A small segmentation model, trained from scratch.
Model: 4.86M parameters, arch unet, norm batchnorm.
Training: soap at rate 0.0028, 7600 steps, batches of 256, held-out accuracy 78%.
Rows from block 7 of a small segmentation model, named by matrix and row number. Rows with one number belong to one channel. Each number is 128 + 24 x the weight over its row's rms, rounded and kept within 0 to 255. All counts start at 0. Numbers have three digits each.
After each channel's rows are labels from the 100 images, of 14848, where the channel reaches its highest value: "responds to" is what is common among them. Only what is clearly more common there than usual is listed. The data: Sentinel-2 satellite tiles (TerraMesh). In brackets: how many of the 100.
# convs0: first 3x3 conv (model.mid.1.convs.0.weight, 192x192x3x3, each kernel summed), inputs 0-95
# convs1: second 3x3 conv (model.mid.1.convs.1.weight, 192x192x3x3, transposed, each kernel summed), outputs 0-95

convs0.165:115169154118105119120135195140103091175166166131125083108149117123121187115177130107088125154103133119101146093158121152125114156136159095121126115107092101123132149131127110113116155154138163134145116167089187132094133123156105130113169144097170126097145152141112134133132148080170137104
convs1.165:128127094149108108107142111129090135124137110117130111084099115167142111153102141169147137102117117112137112124109116143159113132128093116101097129135092148114104131105098131160125166137154137113141131073168127106115082161145144137172079128091140124119114162102159096127108101137097123111
responds to: snow or ice (73); main land cover: snow or ice (60)

convs0.159:128124106159155149173107093133136077127156151149114182137157108133146095133155097197139139118116103129148126132133132137130106142138158119121118121120173130108137123168159122132095153142130126127103156154127134121115151122124065105118114199109136127132136133112077161147145118114115115139
convs1.159:161124149143127192129150111101116152141114147120128117152093108142126158151106125087119086144115120098146123116130157109081124102102103108155137094124090087134096119103156141116119142131162107091105109148160139158156131121129134101128098089151121156133084075133174113131132151131116150134
responds to: main land cover: trees (41); flooded vegetation (30)

convs0.175:121112125137115116191186137110131142104106134115142173126145182109173087131128139110109142120094109115076164098129130141112123125160135162144163125115153105146084137137113145131120109144118146112106147150101155141096117105112116136133141160151092065062135146137152120082096125116120124167
convs1.175:139159156125143146099133105119095100182142152082125136100101135108123135137116101103131132076146153160126107138077117112116116147089129107132158104156093129117134140122171142147114133104107103096125147119138156081141131124154123128165180136124124176136117099124068131147145134104104116099
responds to: main land cover: trees (40); flooded vegetation (30)

convs0.90:114131097149194173138143120132116121060129110194131143104150144097128125122162125144165108150107147118132140128124149128115091129143088117122092091105168180076108140130122133116118144097101138140083135116131094160135093132114147120087106121148162118071116149129117117111124122133119129158
convs1.90:193142133106112101134113120131123128126155125138133125097100148131099103130147091087068137105174093144142126125122114125140148113092106139170144164106118109163148104153121136117088107112126148112157135121116134103125122126148122124116091095116171113130119093134132092127130135079145135151
responds to: main land cover: rangeland (45); flooded vegetation (32)

convs0.88:103145109097117160094155092116109091153150122101162150118116144127097182116137068159153142126134132084138113130121113109120128144098151146130167109122100173146108150086136139148166074115129177148142101128146112128122131117120085130096075155119132147134127124121177147134148159144115094130
convs1.88:156118185117136153116132157085157134125117129141107108144173139099149134158146170092116099150135097136149153152136104172121169124136161102142121112180157108084153138159133126120120102100164128143122152158113096153143080120128140150142143088108111113130106110126142130138111093096128173166
responds to: snow or ice (98); main land cover: snow or ice (88)

convs0.28:129120137133123131138156130135093135117127119143133169168094151114108152163115104138118097136120153141094157111119140110079110166114117138112100096139121150183139138118147072114111115141155116166128108123146105123122113138124107177123121114145126110127093152157065102123133115133128115109
convs1.28:149137088136131133166113123131176105128132174155091108149141137144125124107138115107127136148054132123145114107141128170142162086132138111152161116100149106090132169146098132143082087117146117118150164154140134144144145082106124143097154170138118151127142132133144101123156174140141141124
responds to: main land cover: crops (45)

convs0.169:143122133112126166160132140108062105102137151129132148177146156093151131165124136077148156130086127107129098133121125089069123147114149123111104114122142136141126155157146117122130158149120120163080099103115136143140092130112121104117110118166154176153155134117131106124139210139146160141
convs1.169:130095090141098135127119117153156095147096145104100117163112091133161105129139116131077122136116147126106115163133096169107171137169116082146175130135074122146127111128158143123116107108166124121181118106134096140146171119138147146118110149171122139154116125157070091117134093099107107131
responds to: main land cover: rangeland (53)

convs0.21:127142122122130127155151103121127142071117077122141152163102106110114167179121097177130154135117132175181116102087112119092130120132177129112135122141149144109089102096136112150106132120117119110136140077141147170108113102110109165178085137076097115134116110202133127163125143124122145111
convs1.21:149150111119128157094111145121153156163162143125124123134136131170108109098122145143123110154121136130113137119146100111097077114093082119146110087151120086165134101160127146159103139134150110147121113129097127145112139132124141104118164122177109178117126109118122069077110120130124125100
responds to: main land cover: rangeland (49)

convs0.112:145077107142114123118115118110072117117143156116159071102132139141125121070153105100102149158131161129121136116132142172152102142138122135151131120149148116134136117125110131142094160128147156100098129128110124104105140119123142101152147159109168122100175127118139166113131109139121159132
convs1.112:096135141148110139142131164115135130139123118142071121147113128104133134128110142134154102130152113133120123081133128063169139149113164163081157145141083166144103149151153102116153102153064119167154100114167150148109118110123142180133158100126136152115130129151108103074164111153158134134
responds to: water (77); flooded vegetation (43)

convs0.0:105107132147112147095115146136160154145146086101136104135128161123090108104089153140099192143162143141121126138153135157128127119134160126170165117146114129102130184097163137131110127133119066083142135116140161122144172130179133143109116131133108139108130118152131055090161123214091163124
convs1.0:103145182082133097138146118122119125127095178163065149109129117094148148115138119113126107124112143127102120113127169094120152113137110155120169125149132125125165126151113124121132104121098196143108137175119113174109130125102163137120104163108164133148143164132089167111095126066201095126
responds to: built area (66); crops (66)

convs0.161:160134112118132106148138130118119117168174100157131121099089106101150102141108181135126168174143171105117171127143118148121102110134140151107135108141078144167145092100141117143126156119079132166133127095149148137122155142059165143112156093102120112110113168180129158115094148118111122111
convs1.161:092134106155119115072121150153162118108098130144137146095116098096142081123124110108127108155056147163151077141128110147118124135137105108138084169132168141149151141160155139077157148125127124101116113098142102102135148114095136145129163136158130128127135123143108139155131133119144139106
responds to: built area (70); crops (68); main land cover: crops (47)

convs0.82:096131152095163126087150151140085142159155120110089136116134094154121093133148126108160082135123114132159109132112105122160106104111154097152160100120143156112137128144141143095154156125142136133126060149126082103118119129138145155106144107123128119183121090123099096091108139102152122127
convs1.82:139118113139124135105097108096116112164126155167140142170116183108139177099122124122101148109093151125071171121102161128097123133128118154124100143097105099106134101120127139187149130149136131111132135148114177145129142110120110103164075157127109130093136127123089112134121102159112140128
responds to: water (71); main land cover: water (28)

convs0.63:172150113132141112129130095128116131096186124132136150134115132105102147118110080131095102115172126198101118126150128146139133127148103108140124171146128107169137133151117107075132122142127189118152161141102122131135109149113117108106121158156114114136172118112143127151147129139108109183
convs1.63:111147074091131169109135133128138132163135132130120084102125119128163085117136135145127140103137116100163140159117114129086163154122161160166132103137150153097158137107154099128096127158128082197089147142144120152121107158087119138088135115124153091105078126142115144134096115150131112145
responds to: main land cover: rangeland (43); flooded vegetation (34)

convs0.190:115167086137112131156157109141128100129146100121128164118170141098142120119146093111152147128101138136125155117094108170121135103114167104116137089097133141113114134099137112080121121115104108142135115098127155127131135130093133176180133131140113120123127152125120160133105135167115118119
convs1.190:096157168111129134122128131055150108122111138143127146143124111172102098140133114126114139134111145118132106144141145108126133128119106146130156169141129093107154105172133153169120116127126088103127142177141118117095137130103115083128054146156122173128154122091121152124158128118128118086
responds to: main land cover: trees (49)

convs0.120:182128105145153117152141101127094106127157130136105122122118075112163121125168144091107095068136139116113130094107167153095124119147132088104095157162126149123177106158154114114091142174117140135124138123129158138127084126112124150126134116152137149116134106114102134143104146105130108138
convs1.120:129123111107081162144090106137130123128111131153127151141105157119145143130065141155097159180132152180088101139113082090174155112130123149152160104116101120085128147143115138161155108120151129168088103140116118116113137149122150125135130120133119119121122138118124078141145109143129123120
responds to: main land cover: rangeland (55)

convs0.58:134105106109141112129155126109139133155146171111110154123130156086150119145177048137123138095181183098146163120159161112108129106106164147167148144158120128164115119108102152139140107139156127164160152117153134110072090116120079127104129118137125128095110102135136142120140124140184135139
convs1.58:151124144092108129110157139185108137158093122131145136121103125116122132083125184109109107124142108121137084128097120156118171163134140060097086127120108166107146102147154115111124122132106131101133141135192137124167131125097132119147141182069128147114115150137112094116128108090076159124
responds to: snow or ice (80); main land cover: snow or ice (68)

convs0.167:100138132119109097065124172109159124129148111146139140131133086119133099113085148083122158191131085129107128091121110141104139129120161136111122109118119120086110120130127145140115106130158100126140137153136142128109134108136134132125189119164114146136074188134127152109121117124165123132
convs1.167:127075123139091129164157102116112124122135119148150119186129147100155161149174109161090088114148136096115111107120119125136123116125130094122097150117161113130124180111080113134152137109128101093119128094147145136134118115113170173157108149108110107103186127122103145107122116130128130135
responds to: crops (91); built area (90); main land cover: crops (71)

convs0.189:130138109098083108095131106104156122134143123124116133126158120117151082154169093095117092107116164096107136111138094121091129147126175140113111099147098107109165093173138099138146096121110112092143140127117084165096106149149136090128143130175130111105143144132123155106139160098126122097
convs1.189:140084148127136129188089139101138117163163141104173103160112162118123136117104114161109145162103120150137124155140153118099160111134143103125174173130157113166096164134089166082115122185115152154137111124136163122148119103135134098121100128155101154166112117119105135105103096150152135166
responds to: built area (64)

convs0.65:133115124106099165154108155133101112090140142136121133126110134112148117105044151128114146116152107158154111140085078193162130139137104111102159126127145112160129147149130132149150119120103154151120111153155154110135169104124164138142196078128165158123154156148119113152116114083158149124
convs1.65:160131104132128124129138105125141111175100154127097107153138119134100156136171136143168123119126160111093110132161172126096144146115146184121125139135114109122192122132149117096113145135181125127099131121113122137137107168105141154109098150097155083110127122086106119142122157211135100136
responds to: snow or ice (46); main land cover: snow or ice (38)

convs0.168:127119112144139106148174136123116103116148105125135150115114187117130112176169162129113114130167166166138165129110162137150125142151126106129117119123102146126164127128122151119105174139126163151089130136141124157141090120148166117101152133147160141123180117109145108090106141140102171172
convs1.168:121141129124118095141120108159092107141164163186128124186137130101134124094136068151149150072114073136125159084137107142090124113093125129137136130118109136110117148154126123159147122134122128096162121129099124117077136131132123138153113110130102156105105149146047135141127137113142135094
responds to: water (75); flooded vegetation (51)

convs0.178:161100130155111146131150149126107135078145071129126147158121126152125148154132106177179142099109125138153139115161104162107132109126135107128138134110127138101106099103126151158150109114111132154105165143171144146155158146119140152140125130120114105123139160159133170128192166124123166099
convs1.178:118170142113128080140117145107104091107165143088156097097128129118121111137092144118101114094092090136129138102113133154138099129117121114086125119134124107141156126130141150145133157131115099094139125124115118116105160111096089054120134164160092179092148097110136167156084131145120098152
responds to: crops (73); built area (69); main land cover: crops (46)

convs0.152:099143129130116151135102144104144121153147154121104147151106124137113116151154157104139125169119170152123160085138130135162100168161140114113156109169132138109140146117133166111114130146147147126181125128093165119111073175126177102106109181135139100137129121158127101166094151144141125137
convs1.152:150090108100136089094114131094111103112176097154149133134122123104154164124080121164107173080145108095129094124108155088095105096145125149146163143115100128140159118139126122135144124150120108148094121145129119121121144058146117164106124106157125130084121113088108090106096106150154145111
responds to: flooded vegetation (32)

convs0.33:113164097128114096186177137070095104130104154142104149127152133100149156128102148171160131088103133126123119117104121109120169125143091124132126145137134076106116103098180125140153117134119162134124134137158141140104127130147084151125122177106154143138158142126097106110159115130164112170
convs1.33:153156124131165153122097139122107122117150144137092183131092144114109150082163119129099128131122091113108134158116158107131097127144087147115122115141101136105151152138131174117130083074111140138104112159156166098138115151130177093149149135167093119083158118116133147107082136098133111159
responds to: main land cover: rangeland (44)

convs0.150:142103155127146161129152108153136099131125173106148142166091111159102132135139159140128125136112100149139132130097114101115096082130150145128124120152161127091120091105183141152100126112112102140122103131125127121118152180114055131121130122116124141091133099158136098118116149136133130129
convs1.150:108175102118164099146099128076087128126125101080119118139151091137117126115139113105115114099141129102161117138123123151207114143081110143141114092081110138142118120085133133126121151121119093136116128107070098160162134112115131135164148091105112142144091114127140147148137142118148126116
responds to: snow or ice (50); main land cover: snow or ice (45)

convs0.4:115159132159114097155160092112105129073108157108154162177119110140139178120124108113095104112110106165083154115102127127131150111083119129134081122116116141113101127134117084096115110122130141136084178154149141126134111148080154178115110128155093120175113138114121147159161144119076121118
convs1.4:102111131109147175123104160108131125107160126146134115143158103133113121163100116107124136102170156118146088137158140138142164160159150141149178109122122133119123122137137165113130127103132119132147136134148123114133116152143125076131135180141136141097129098157116111082110117074134155184
responds to: main land cover: rangeland (45)

convs0.135:112129214110151123168112090104100112147119149100127126114143147174121103095111137140109123152142150078097133169092154084126157110143167129095101133132171166134125160108132142117128149109099139123100140079118125152200132108168130138133124098162104112153115103109137171105130108162123171173
convs1.135:153146128143126146109151119108152116132117141159154114147135137089112090160133142107158136127111087134152100118138107169154105090135100092165142125104118159102136100173149149124100132134164113157142123081123111110147107163136083127122143116083158116080108120155141078127078157093106139102
responds to: snow or ice (80); main land cover: snow or ice (74)

convs0.67:119153135140098146093083141128152159087135090134102125146111111126120114125115163140125135124117146130122126102063123140137117154126113140112107165138140076141122118136119136101125100132127118109178136139123160133125082129115138114092089158130101118164125127186110126161117111151185104113
convs1.67:155116113140100125157132086120115109151121148138137104109146173129139092128182107142095109154087094119076143107141110107105139145137131120160155108113131144115117122128128095125138156132143166148118163147135096155178130102144122157150116113111140151109166166148072104091090131121144134137
responds to: built area (72); crops (64)

convs0.151:160120104143121119138153110121123105125177118168130090139129145146128118096110124103111103145118158115132166102098161146123113116155130087100172146098173144139134154111135124108124121143101132121159121092102129130107144151105141139126141155143134128114127105142169162136129142144077151107
convs1.151:076102165081105129075160147118103140105090107094158140157145083135103120149144095149136153166153116118151080118154080133163131109103104154138070118163077133133103112136110107145130135123123137110089139104078112158131106116143107098142117114084100128118116112114105140133130160124138085121
responds to: snow or ice (97); main land cover: snow or ice (88)

convs0.174:195151186112125131141164134088177149112129098117165125145131127180101146142182131118094166165125094119112101129105135116119135120080146121113144122127139127092156143160116128112139095106087116130114098127144124145132109135133134140084152113131122140103093108117130116121122108123150124115
convs1.174:070128122156131146116129086136113150106166109103121137114157107146115145115124118154129135110138148145157139088137102163176104124117062108110107091144190148108126102142061121157105150138159171167129128120115116138141151124135136113154090145122098121157163160129101119177120153133100101161
responds to: snow or ice (77); main land cover: snow or ice (67)

convs0.104:156126189088172156117130117116148109115143110123123105102099137120132134108167117143122112109154195095149097118170121145131129149121136108113102101162168117122132163129107091147153099164120134136123154148150160127102103136129177112136104148127058129117092123135125100158144107153126141123
convs1.104:136101120178106117094111149112091117118115130140113172120150125102090157122158146078144122144080146157105126130181124150166105135099160126118121137131106152119118101130160117149098094104157179154117133093118101134170128149138120141142117086125182126056156177112101169131112134100149119145
responds to: snow or ice (81); main land cover: snow or ice (74)

convs0.149:143110151105104103140153094111083118114116132119132159130146143114131180082127126093131110121157112136119098105144135129108115167091147148102143164103156094121163109055129098113113148138104152095101102132131136105111082134098145104175127144129178152129117130140124149120091111126148123102
convs1.149:148124121149157157167100146136160100108108089114110124109132170154108151150143095110146131115136166104131156156093167109120144106136137126130129127093080143131113112172136119153133076135144176160132127140149135155109144142138089175102117084138052059112137131111081134101131104144123151150
responds to: crops (82); built area (72); main land cover: crops (50)

convs0.34:188126101160142127138096123118115105137115146118146198156148142151103127170120088145149102153110075101153103136138122105138158099161157133145113132137152132101135091113143091139156153113147115134091144144134155160100102149104124144142097080118121147201188118164180119135109156091082138118
convs1.34:103150122088118185133167140120141085108153137102120132149102131105102101128094173149113138132136132166108159124133123168134135160154165109114111095134090108150134113118136155086141097108108117129143104120145145144144137139181140117158108175139150106136121106109104123160129092137139138135
responds to: flooded vegetation (44)

convs0.36:111074129132120126116093136120122106114103140109118107124138115144090132082133144161127173100167121152152120125106127163128112127093138129173143085139144132095171150117136143151133164107123108109145145152104126083132131124117159126172112132140138132108125104118148115099141098200116162126
convs1.36:127135127105101157153150145127141126114170079134086139135118119120140132160141115108139111124105116116077114101158128107118123099112100161079130131187107130142182163125170144151140083147130109119129153159130145181143148149133124155116133145116163132168121152152103147093172132108142111112
responds to: built area (66); crops (66)

convs0.56:126099190058107140120124117140128147131151115068114150102159172127157131131106170131136128152161156169172138150133118134152162145124166128128119140126140155103117131141156113163099107117158146114133127119130135138135097112137167130133131112154143127114091124127150138133132101055130127125
convs1.56:139148113152137145113145154069135110107098142162167150163158141140142117089154133095101174057114142136149151158119149112124118119130142103135133122121128129108129103076111143118128126179132105161134135172113100114112160120081119140089089138148122118076140117103090135100084118139086120132
responds to: crops (77); built area (73); main land cover: crops (61)

convs0.132:109128099129088117116145114117097082136157116171137153131135116127109095108119131152117166140105140163127137178134153145120100104159181093120131102135101122141132101114089113118156141160103164121173109119095113103086126119087092131116140114092169136116150140130140149107132127111148099105
convs1.132:082130108127123106103113140121162114113136149104130086105082135095169135097084108126100144109107202141132105081149153138158149113162104133124102129117143123165141161099130131113145144121123130118116152138195101127139153118145112137120121117167055110132133129177133143095139107154166163158
responds to: built area (70)

convs0.51:101127073130128127126117145116125141111166171117140134169171073105172125095144121104126110132145135130161094096124161183142155182139152135083117095129146119137122154085146179138117131114170138118110113096085093141123139127138123107147111108102136122092106149153142087140149119126126103128
convs1.51:107116151160125113141118129149129092118110119125113117113102161112110164164101123130145121126109132097075111138121135103103116097143131134150187152155108131143106107151102109107173140126083150130138096103158169140157150142142126141094145131132091124158138158145077125126124080130147165125
responds to: built area (62)

convs0.96:124067129125142151159122169132109105101098103137118110055126138077129129097133156146154132137121155135118128140103111133109122164139155109121092158125148167131123142117153111131092141142168116140136138107155126131145135104068120138105082127088158148109094144138094154117167116129093176107
convs1.96:134132101137145113183115139145179108119124123102122183177146115135125109162160107118130163110154098149173077114164080093200125134127115150146123126106131118123094127146125153153144146138055137109084124117160119131159167122160110158138140151149123129120121173149150149135140111129133115138
responds to: snow or ice (58); main land cover: snow or ice (54)

convs0.101:096146129146088109124171143096092142150161166161104130137188160083090114141127134168146116114149113085096151106150113137101115139117129157116102119102108087088126136147111118094126130116130137130180124093106120142125074124123122144143160135158102124155086152128109138137140130154131128138
convs1.101:114125160133076063117104113100155063110100112119165109104119122172127142139116117119107124137100146092120089145113117137151164095128090115088143151110184162161152124128116125140103115143142160141108152134139145125124163101124133144121127177119135096111146130148159135088132135106117139155
responds to: built area (69); crops (69); water (68); flooded vegetation (31)

convs0.83:105143119132072129100128129110170149114135086108132094128113152157129156148151127123099121122127124113135123119120128164092168134121105118097151091103156175058124113098131142132169157099100131130126126133101099101123134143156105136095175132100135189147130148139124113101107089155152140128
convs1.83:131131133171142102131112128113120169142126140127128178123168110118129112168136147120159123147155113091146120125162182166101123138145130140125106112174100109153133163172141074131107152136166122140115139114140168164156100122149126159151089106107083108101148142124158131163152124101123126162
responds to: snow or ice (93); main land cover: snow or ice (86)

convs0.137:152165117122110121127063131116096166159156122087171111132194144146129116143151106113177139123126156159140112116131117110103141127130139106130113146143120131136157105177105145125110140147162108134101084107142137109114156087126128120141122112143149113122133162131107122118120109148142088145
convs1.137:108106145119143140136135163113139136155088100153110158128110097121141100119134115133128149083105145120147101123126095145144104131124105116120124147152169105097108129069085116112170131081109155128128131157164168153131127165117142131089128108134075144165147156096120147132144162130124108095
responds to: snow or ice (64); main land cover: snow or ice (50)

convs0.176:107121113114139142133143125094126162142161095141099128091154158175101135099103126147100160156154072150117104148067103133127108138145127129118148123089113145150126134159136161128122077105135094126182149121105128128121153112121134107113121145092127070103127141082174118112153114160102113163
convs1.176:126152120108113141084148129129116090107141151166127141123131151101141111114114142081164132100124115094146169127148155131164149144137147139133105141103128166088164135095127122125074158165190142130121127149113087140115080149160116131165132094126144141090134087141170116134124111092148121100
responds to: water (71); flooded vegetation (43)

convs0.9:132129168119102083115118111110132134135130112141150143139098142102114125084140172134162152122124120095134087104160136131141147103146115139092149126122133119090135124154139134169102143122143145172153118096156116112175126161132096129138134103128166184107141109115145168120135104097144139133
convs1.9:160144066160139134130116109167148147161161081131119103123140123170138141133164116124110132144171159145153124154156139126134118110149188116141128129133131142115140127140151094108138113110124124122115132154088085125158134128154148157124129196120105110085113125109119093146127132141119148151
responds to: snow or ice (48); main land cover: snow or ice (34); flooded vegetation (30)

convs0.22:170145102101125171116123112128120084134166126129127161195121103152136134135148144095123132093104110165113140107147134147127114112107125122149130124122155104083109108125116096120158134089113140152162141142140130127105093125067120141120160116167103148157093137120105120139123146132165123161
convs1.22:090097108143099103136127116082179158087107107132163164141133110121099072126120130090103078140197163127130151140132150089143155158147127115112109161122118182145158120135152136113109132168168107107104152130135123129117152149140128137092091141167125143149134129141119155126111138141114160113
responds to: main land cover: rangeland (50)

convs0.15:118092132126111109117106097148134165097140121162115112130107134069143149086137110129131152097137154153139132141128163114095177159091108125112117139161125156100155137149134144133081076111132135120138110113120149148146112097160138143123130157113141116107118182177099110144133144134146125146
convs1.15:139123089133124149136117131123121103130116134113140094159135108125121128132159129116117090122097127129149118111123109133130109105183137119144188166117157172170085079093116075144124129151109143139111094127133100099134141123098104142129122117164147117147136145143138105108152147079144147166
responds to: crops (80); built area (73); main land cover: crops (58)

convs0.139:121115127081125136142114114120175150171123132084129119138092118089113077116145140098094094091136134089116153074122126144152172156118153170103116141154094119165163116113118103132130175103139166127123124153131138142095125125140110092144120134143172151110143136106129095131090098176149167096
convs1.139:098106159103155088139099133120122109112102131141152141156135140131134139118118119195142108157149121148144106125084135141124130117108079133132133120119137134122131113120160131146155130142130091152137104140124152154071141155159157153142126169141143102117104120136145137151145111125140113107
responds to: built area (65)

convs0.2:126150126100145148043146135100172138112162123143145132166167164156118119129104111128117101109120144117133142143121103101142148168097157127135106146133156092106107121109071152119149153126138128132135128127121141113126126161104118102116141092144134150166094118119117126133126108149123105133
convs1.2:131111125141166122139128165119117126132079128082068118168115099100172159128150121107124108115144110156139091127115136139136149167162111122121162108099113150106113137101140112086146100083141091146100149125153130154104158096139130139159108164152105153119158126151094076122122146134144107120
responds to: crops (93); built area (80); main land cover: crops (77)

convs0.118:091130122121099142148102119100102100142144138162160134139139148150114108118133139125120113135094145152141140094152133169110092151202128128138103122111135117093104136150168153141116106145127158150121107131097105146106143108117135082109161119143138097140106135131132138093108132107160138181
convs1.118:155138120152119087128141118146142142118142122116097158134122122114128109082094114096139128086161125113113127154098159128105149114101150134150116115169129145160132131071110101096118123104096137102127122126150137140152109096144116176126116088142092139123161112097102149120163141199121117109
responds to: water (66); flooded vegetation (34)