config = dict(
    model='segmentation model',
    dataset='Sentinel-2 satellite tiles (TerraMesh)',
    train_examples=72500,
    image_size=64,
    crop_scale_min=0.5,
    horizontal_flip=True,
    num_classes=10,
    arch='unet',
    norm='batchnorm',
    activation='elu',
    pixel_unshuffle=2,
    widths=[48, 96, 144, 192],
    blocks_per_level=2,
    block='basic',
    attention=False,
    upsampling='nearest_conv',
    init='trunc_normal_002',
    residual_init='scaled_by_depth',
    optimizer='soap',
    beta2=0.99,
    lr=0.0028,
    beta1=0.95,
    shampoo_beta=0.99,
    eps=1e-08,
    precondition_frequency=25,
    max_precond_dim=1536,
    merge_dims=False,
    one_sided=False,
    adamw_lr_other_params=0.0011,
    steps=7600,
    batch_size=256,
    epochs=26.8,
    lr_schedule='cosine',
    final_lr_fraction=0,
    warmup_steps=220,
    weight_decay=0.06,
    adamw_weight_decay_other_params=0.01,
)
Rows from block 2 of a small segmentation model, named by matrix and row number. Rows with one number belong to one channel. Each number is 128 + 24 x the weight over its row's rms, rounded and kept within 0 to 255. All counts start at 0. Numbers have three digits each.
After each channel's rows are labels from the 100 images, of 14848, where the channel reaches its highest value: "patch colour" is the nearest of a few named colours to the mean colour under the peak. Only what is clearly more common there than usual is listed. The data: Sentinel-2 satellite tiles (TerraMesh). In brackets: how many of the 100.
# convs0: first 3x3 conv (model.enc.1.0.convs.0.weight, 96x96x3x3, each kernel summed), inputs 0-95
# convs1: second 3x3 conv (model.enc.1.0.convs.1.weight, 96x96x3x3, transposed, each kernel summed), outputs 0-95

convs0.48:133144173150099149094129113111113168138130134146130123137127076155145148097129136132128130077105129104169142117143127134132140149108168086119126075129111148169103124148112093105142124131151082127113097169118119136113105134137127074115120129142146125173088171176086132114101089151116129126
convs1.48:172135074148144094138134086102142135113107135127148104128133126112144125117149124145171107125130144190137119123093164095166098127115116193121156141105126123105122152124100114107149122144124115126123149103094144149112130140106115151132127153155161135126111134102068102141120171126107111200
patch colour: grey (55)

convs0.21:121142122091123157103138153140119151091123131070150117162114110110170174099090124164161125147121144062111156128137139100146141120097099132133121106120093150163119121121128058097134141139128148138141130116118112121132129091121092111120127110091147113143100119107105104148166068120142115112
convs1.21:105109132143129134105138094113143143109148109140123107124125143119092116164130106130099146147164156176154113130142120150108124153152125112108105171102134140138151113103156162150111126158157114123104159116113160153132100172139149140155124111144077138130138182132151075064160174165142098144
patch colour: pink (26)

convs0.91:116097149105093128142128126110140137107120129132094132124128136125127133149144136124115111127104122095153144139142125111163145147163140155074114210114131121168151098151119164126160131123149123107156133169121112123099124110138171123131145151184181133104175186103148152157139107128148150163
convs1.91:121094170130129116099134115141123143126129095100140144158116164093134167111108170156110093075119138137154157137140109102107138114133123082166147097130125116172157104121155065106115128138130158149130118134138108136132102131176052166090132119109130103122120110131131123092134147108128112150
patch colour: black (41)

convs0.34:141099089153167126144124105094134137141115138156099155092133097143141150145152142140138183104136137164151118126141141099077107188142117106130130126124098103126080132175154090117123100148110118137079122130160131142153173098114092113115145130132130110126099135135121085125138164093144099158
convs1.34:134133162133119120136174135128144126131096099157129152139142168124086113146130080067118129146119135107107175097123142115147135113108094148103163112135175129109131112073128130153149156110178124145135141088124142134090108127171133152122083124124115160144170126141096143113125154157156164124
patch colour: grey (60)

convs0.18:139146110116147113167100081117122151133089173132121099121132142120167112119134146162143094099129139117116038127151118114134114114097111138138127137131139083109113142131089133133113118176118136174109112140162118148077141092136146128143132134106104132126163125112132124109120145101169071168
convs1.18:109137122111113140113128170120076092111140123121132186117096132119116112134094117048121114111112134137156167108155074130130140137134093121147123137149165166121126134128100114107141080116125106143130116119125140137162122172131151121157131125123064145169078137116110107140150135135087128104
patch colour: pink (37)

convs0.66:162139128120112102131097131074114088116166147119115118106127071141147104120153142116108156122106112141161156105100136095094141136155180139152147110141111115166133141170189108111145091132155112127108108148098119132149137143124143137101144143112117133103082131171112123111097141159180131108
convs1.66:076157129143102122147150136136145145168105114128122149137141167158120150147078138097144144155112137157119148132143134147149130114155093169140128145116141130091142121107095116129116153160122139125109109069153135083079151079156088137139116120155100145170130148121097171104173126120133141157
patch colour: grey (57)

convs0.82:160132073124092124127158149113122147137148154098124118130150137114096111100146082136149106095104134127120194160147146148102134084126162129140127139126115127174156078100147116113151128112129116137098105152118114116094131110122130089111105147161136135112135173135073108111173120174123157122
convs1.82:110116141105112139087095135154097093135143141147150159165124102143140140119106127132114104127140139099122046087149129103168129133104133102115120144123140126149109146168105134114104104135140096131168181129149119176177077137132139136159129112103127130149119121155097174131106127084139122149
patch colour: grey (58)

convs0.92:099105106139079122137141143095127149118124096150127140114142061128122134124125133149139069065139112089151123100113079147145148171125112106142099091156125089113108119139104103106149098082125127085099120120121132154156134136106141095116130142144140106134085127159109150155104105122141126154
convs1.92:126092152174165127154142085189107149107128133119100094129159103146110146143149122104149085133115123161132166125124149115156131136119121153166120185111141085165119114097118151135108137130131117164139141144139126130148136157113130175124122076151127122145162137107151091106133120156166174124
patch colour: pink (34)

convs0.24:118160162115150148155101121136127122087143134106091127145142149163122139146106127145113150092117104079098123133155096134130132131110117152148119161141098166152154158132136152121123179118098125105127133127093173129113092111103133136161116108111147132115118139122106113235094134135106102114
convs1.24:105128150115136101107110116140137118132147164115152116159153166098146094114098141115142103102101167154134175141149137103133128144129124096095168086121121095139112128140122133141109098124140098145158111113123109088145131152174084140116145160112118157141133121131153129040130177132102088120
patch colour: black (40)

convs0.89:148102139144088172111173122136144050139098123146135108145160135129129134134116119097076170159088128143136138141155096153171193142134098122127103134109170079155140116126119132119120114134132096112116108128133134106146175152143128131137095125111139122113125133137104127127142099150098161165
convs1.89:122121068139131144100111153109132151148189097131099133134111124090154106155118132116128137069122109113148097112111146106073135132108093141125147120161096148114113107161120115109096151099097128141116134098119094096116101113129120164086160106130142156094131120145111159143154144147129126068
patch colour: grey (56)

convs0.22:154105126152113120172124121087137177113107159164110111128111091130103134110101132122145109129101137132121111125114098136136134115111127090149108124131112111206177142141127084121074147146141126129133095126122148163127140112122095128130086128140217174141117139121116111130112128135128131168
convs1.22:085136118127124130184123113139113136170124118091148163123114125115113164153189160136120145114131086167137125171156134131139106142142111148170137140109182125147119137155093132090131162148099145122111154124119147143147135129124154105090120076126107124174119145114144164127123120106078153096
patch colour: black (48)

convs0.42:155165105100151131135140114179082130172137134067132146108169124123138141137134172134173127120179142113148133090130150090147144148156118116106144079187086088104123149131116136154109113151150120120127144097153108146135116116122157100115159102127133152113127110131087117153112115120140131148
convs1.42:166161126102112098150137124069139119105175099145177108153114115152144090136119132138099103121115126131111092130157177137120067111147142122107154158082157153120134127098140159107153141135138133176163133119115145109149094117170124167149087124137096146137112107125123140139128159128119141101
patch colour: black (40)

convs0.32:137163117118107166134118147094144180111126098128111154135134099070090101095086127127157119099133128127115147150118080099165133096123140138103118116098135154113133132105119111142102119117123123108122150111148111162128161187104096102157122155190103139148108123151104112114110139120092164102
convs1.32:112106117110171097071159121129085115164140143089137152096152133132147117133185134136106129138120133125138110093164170135116125180121139101095149143122132154128122136158128159097132095119136158158134149140134116133132072080136150099092142102125137143139148151100105129162157144131172093118
patch colour: grey (60)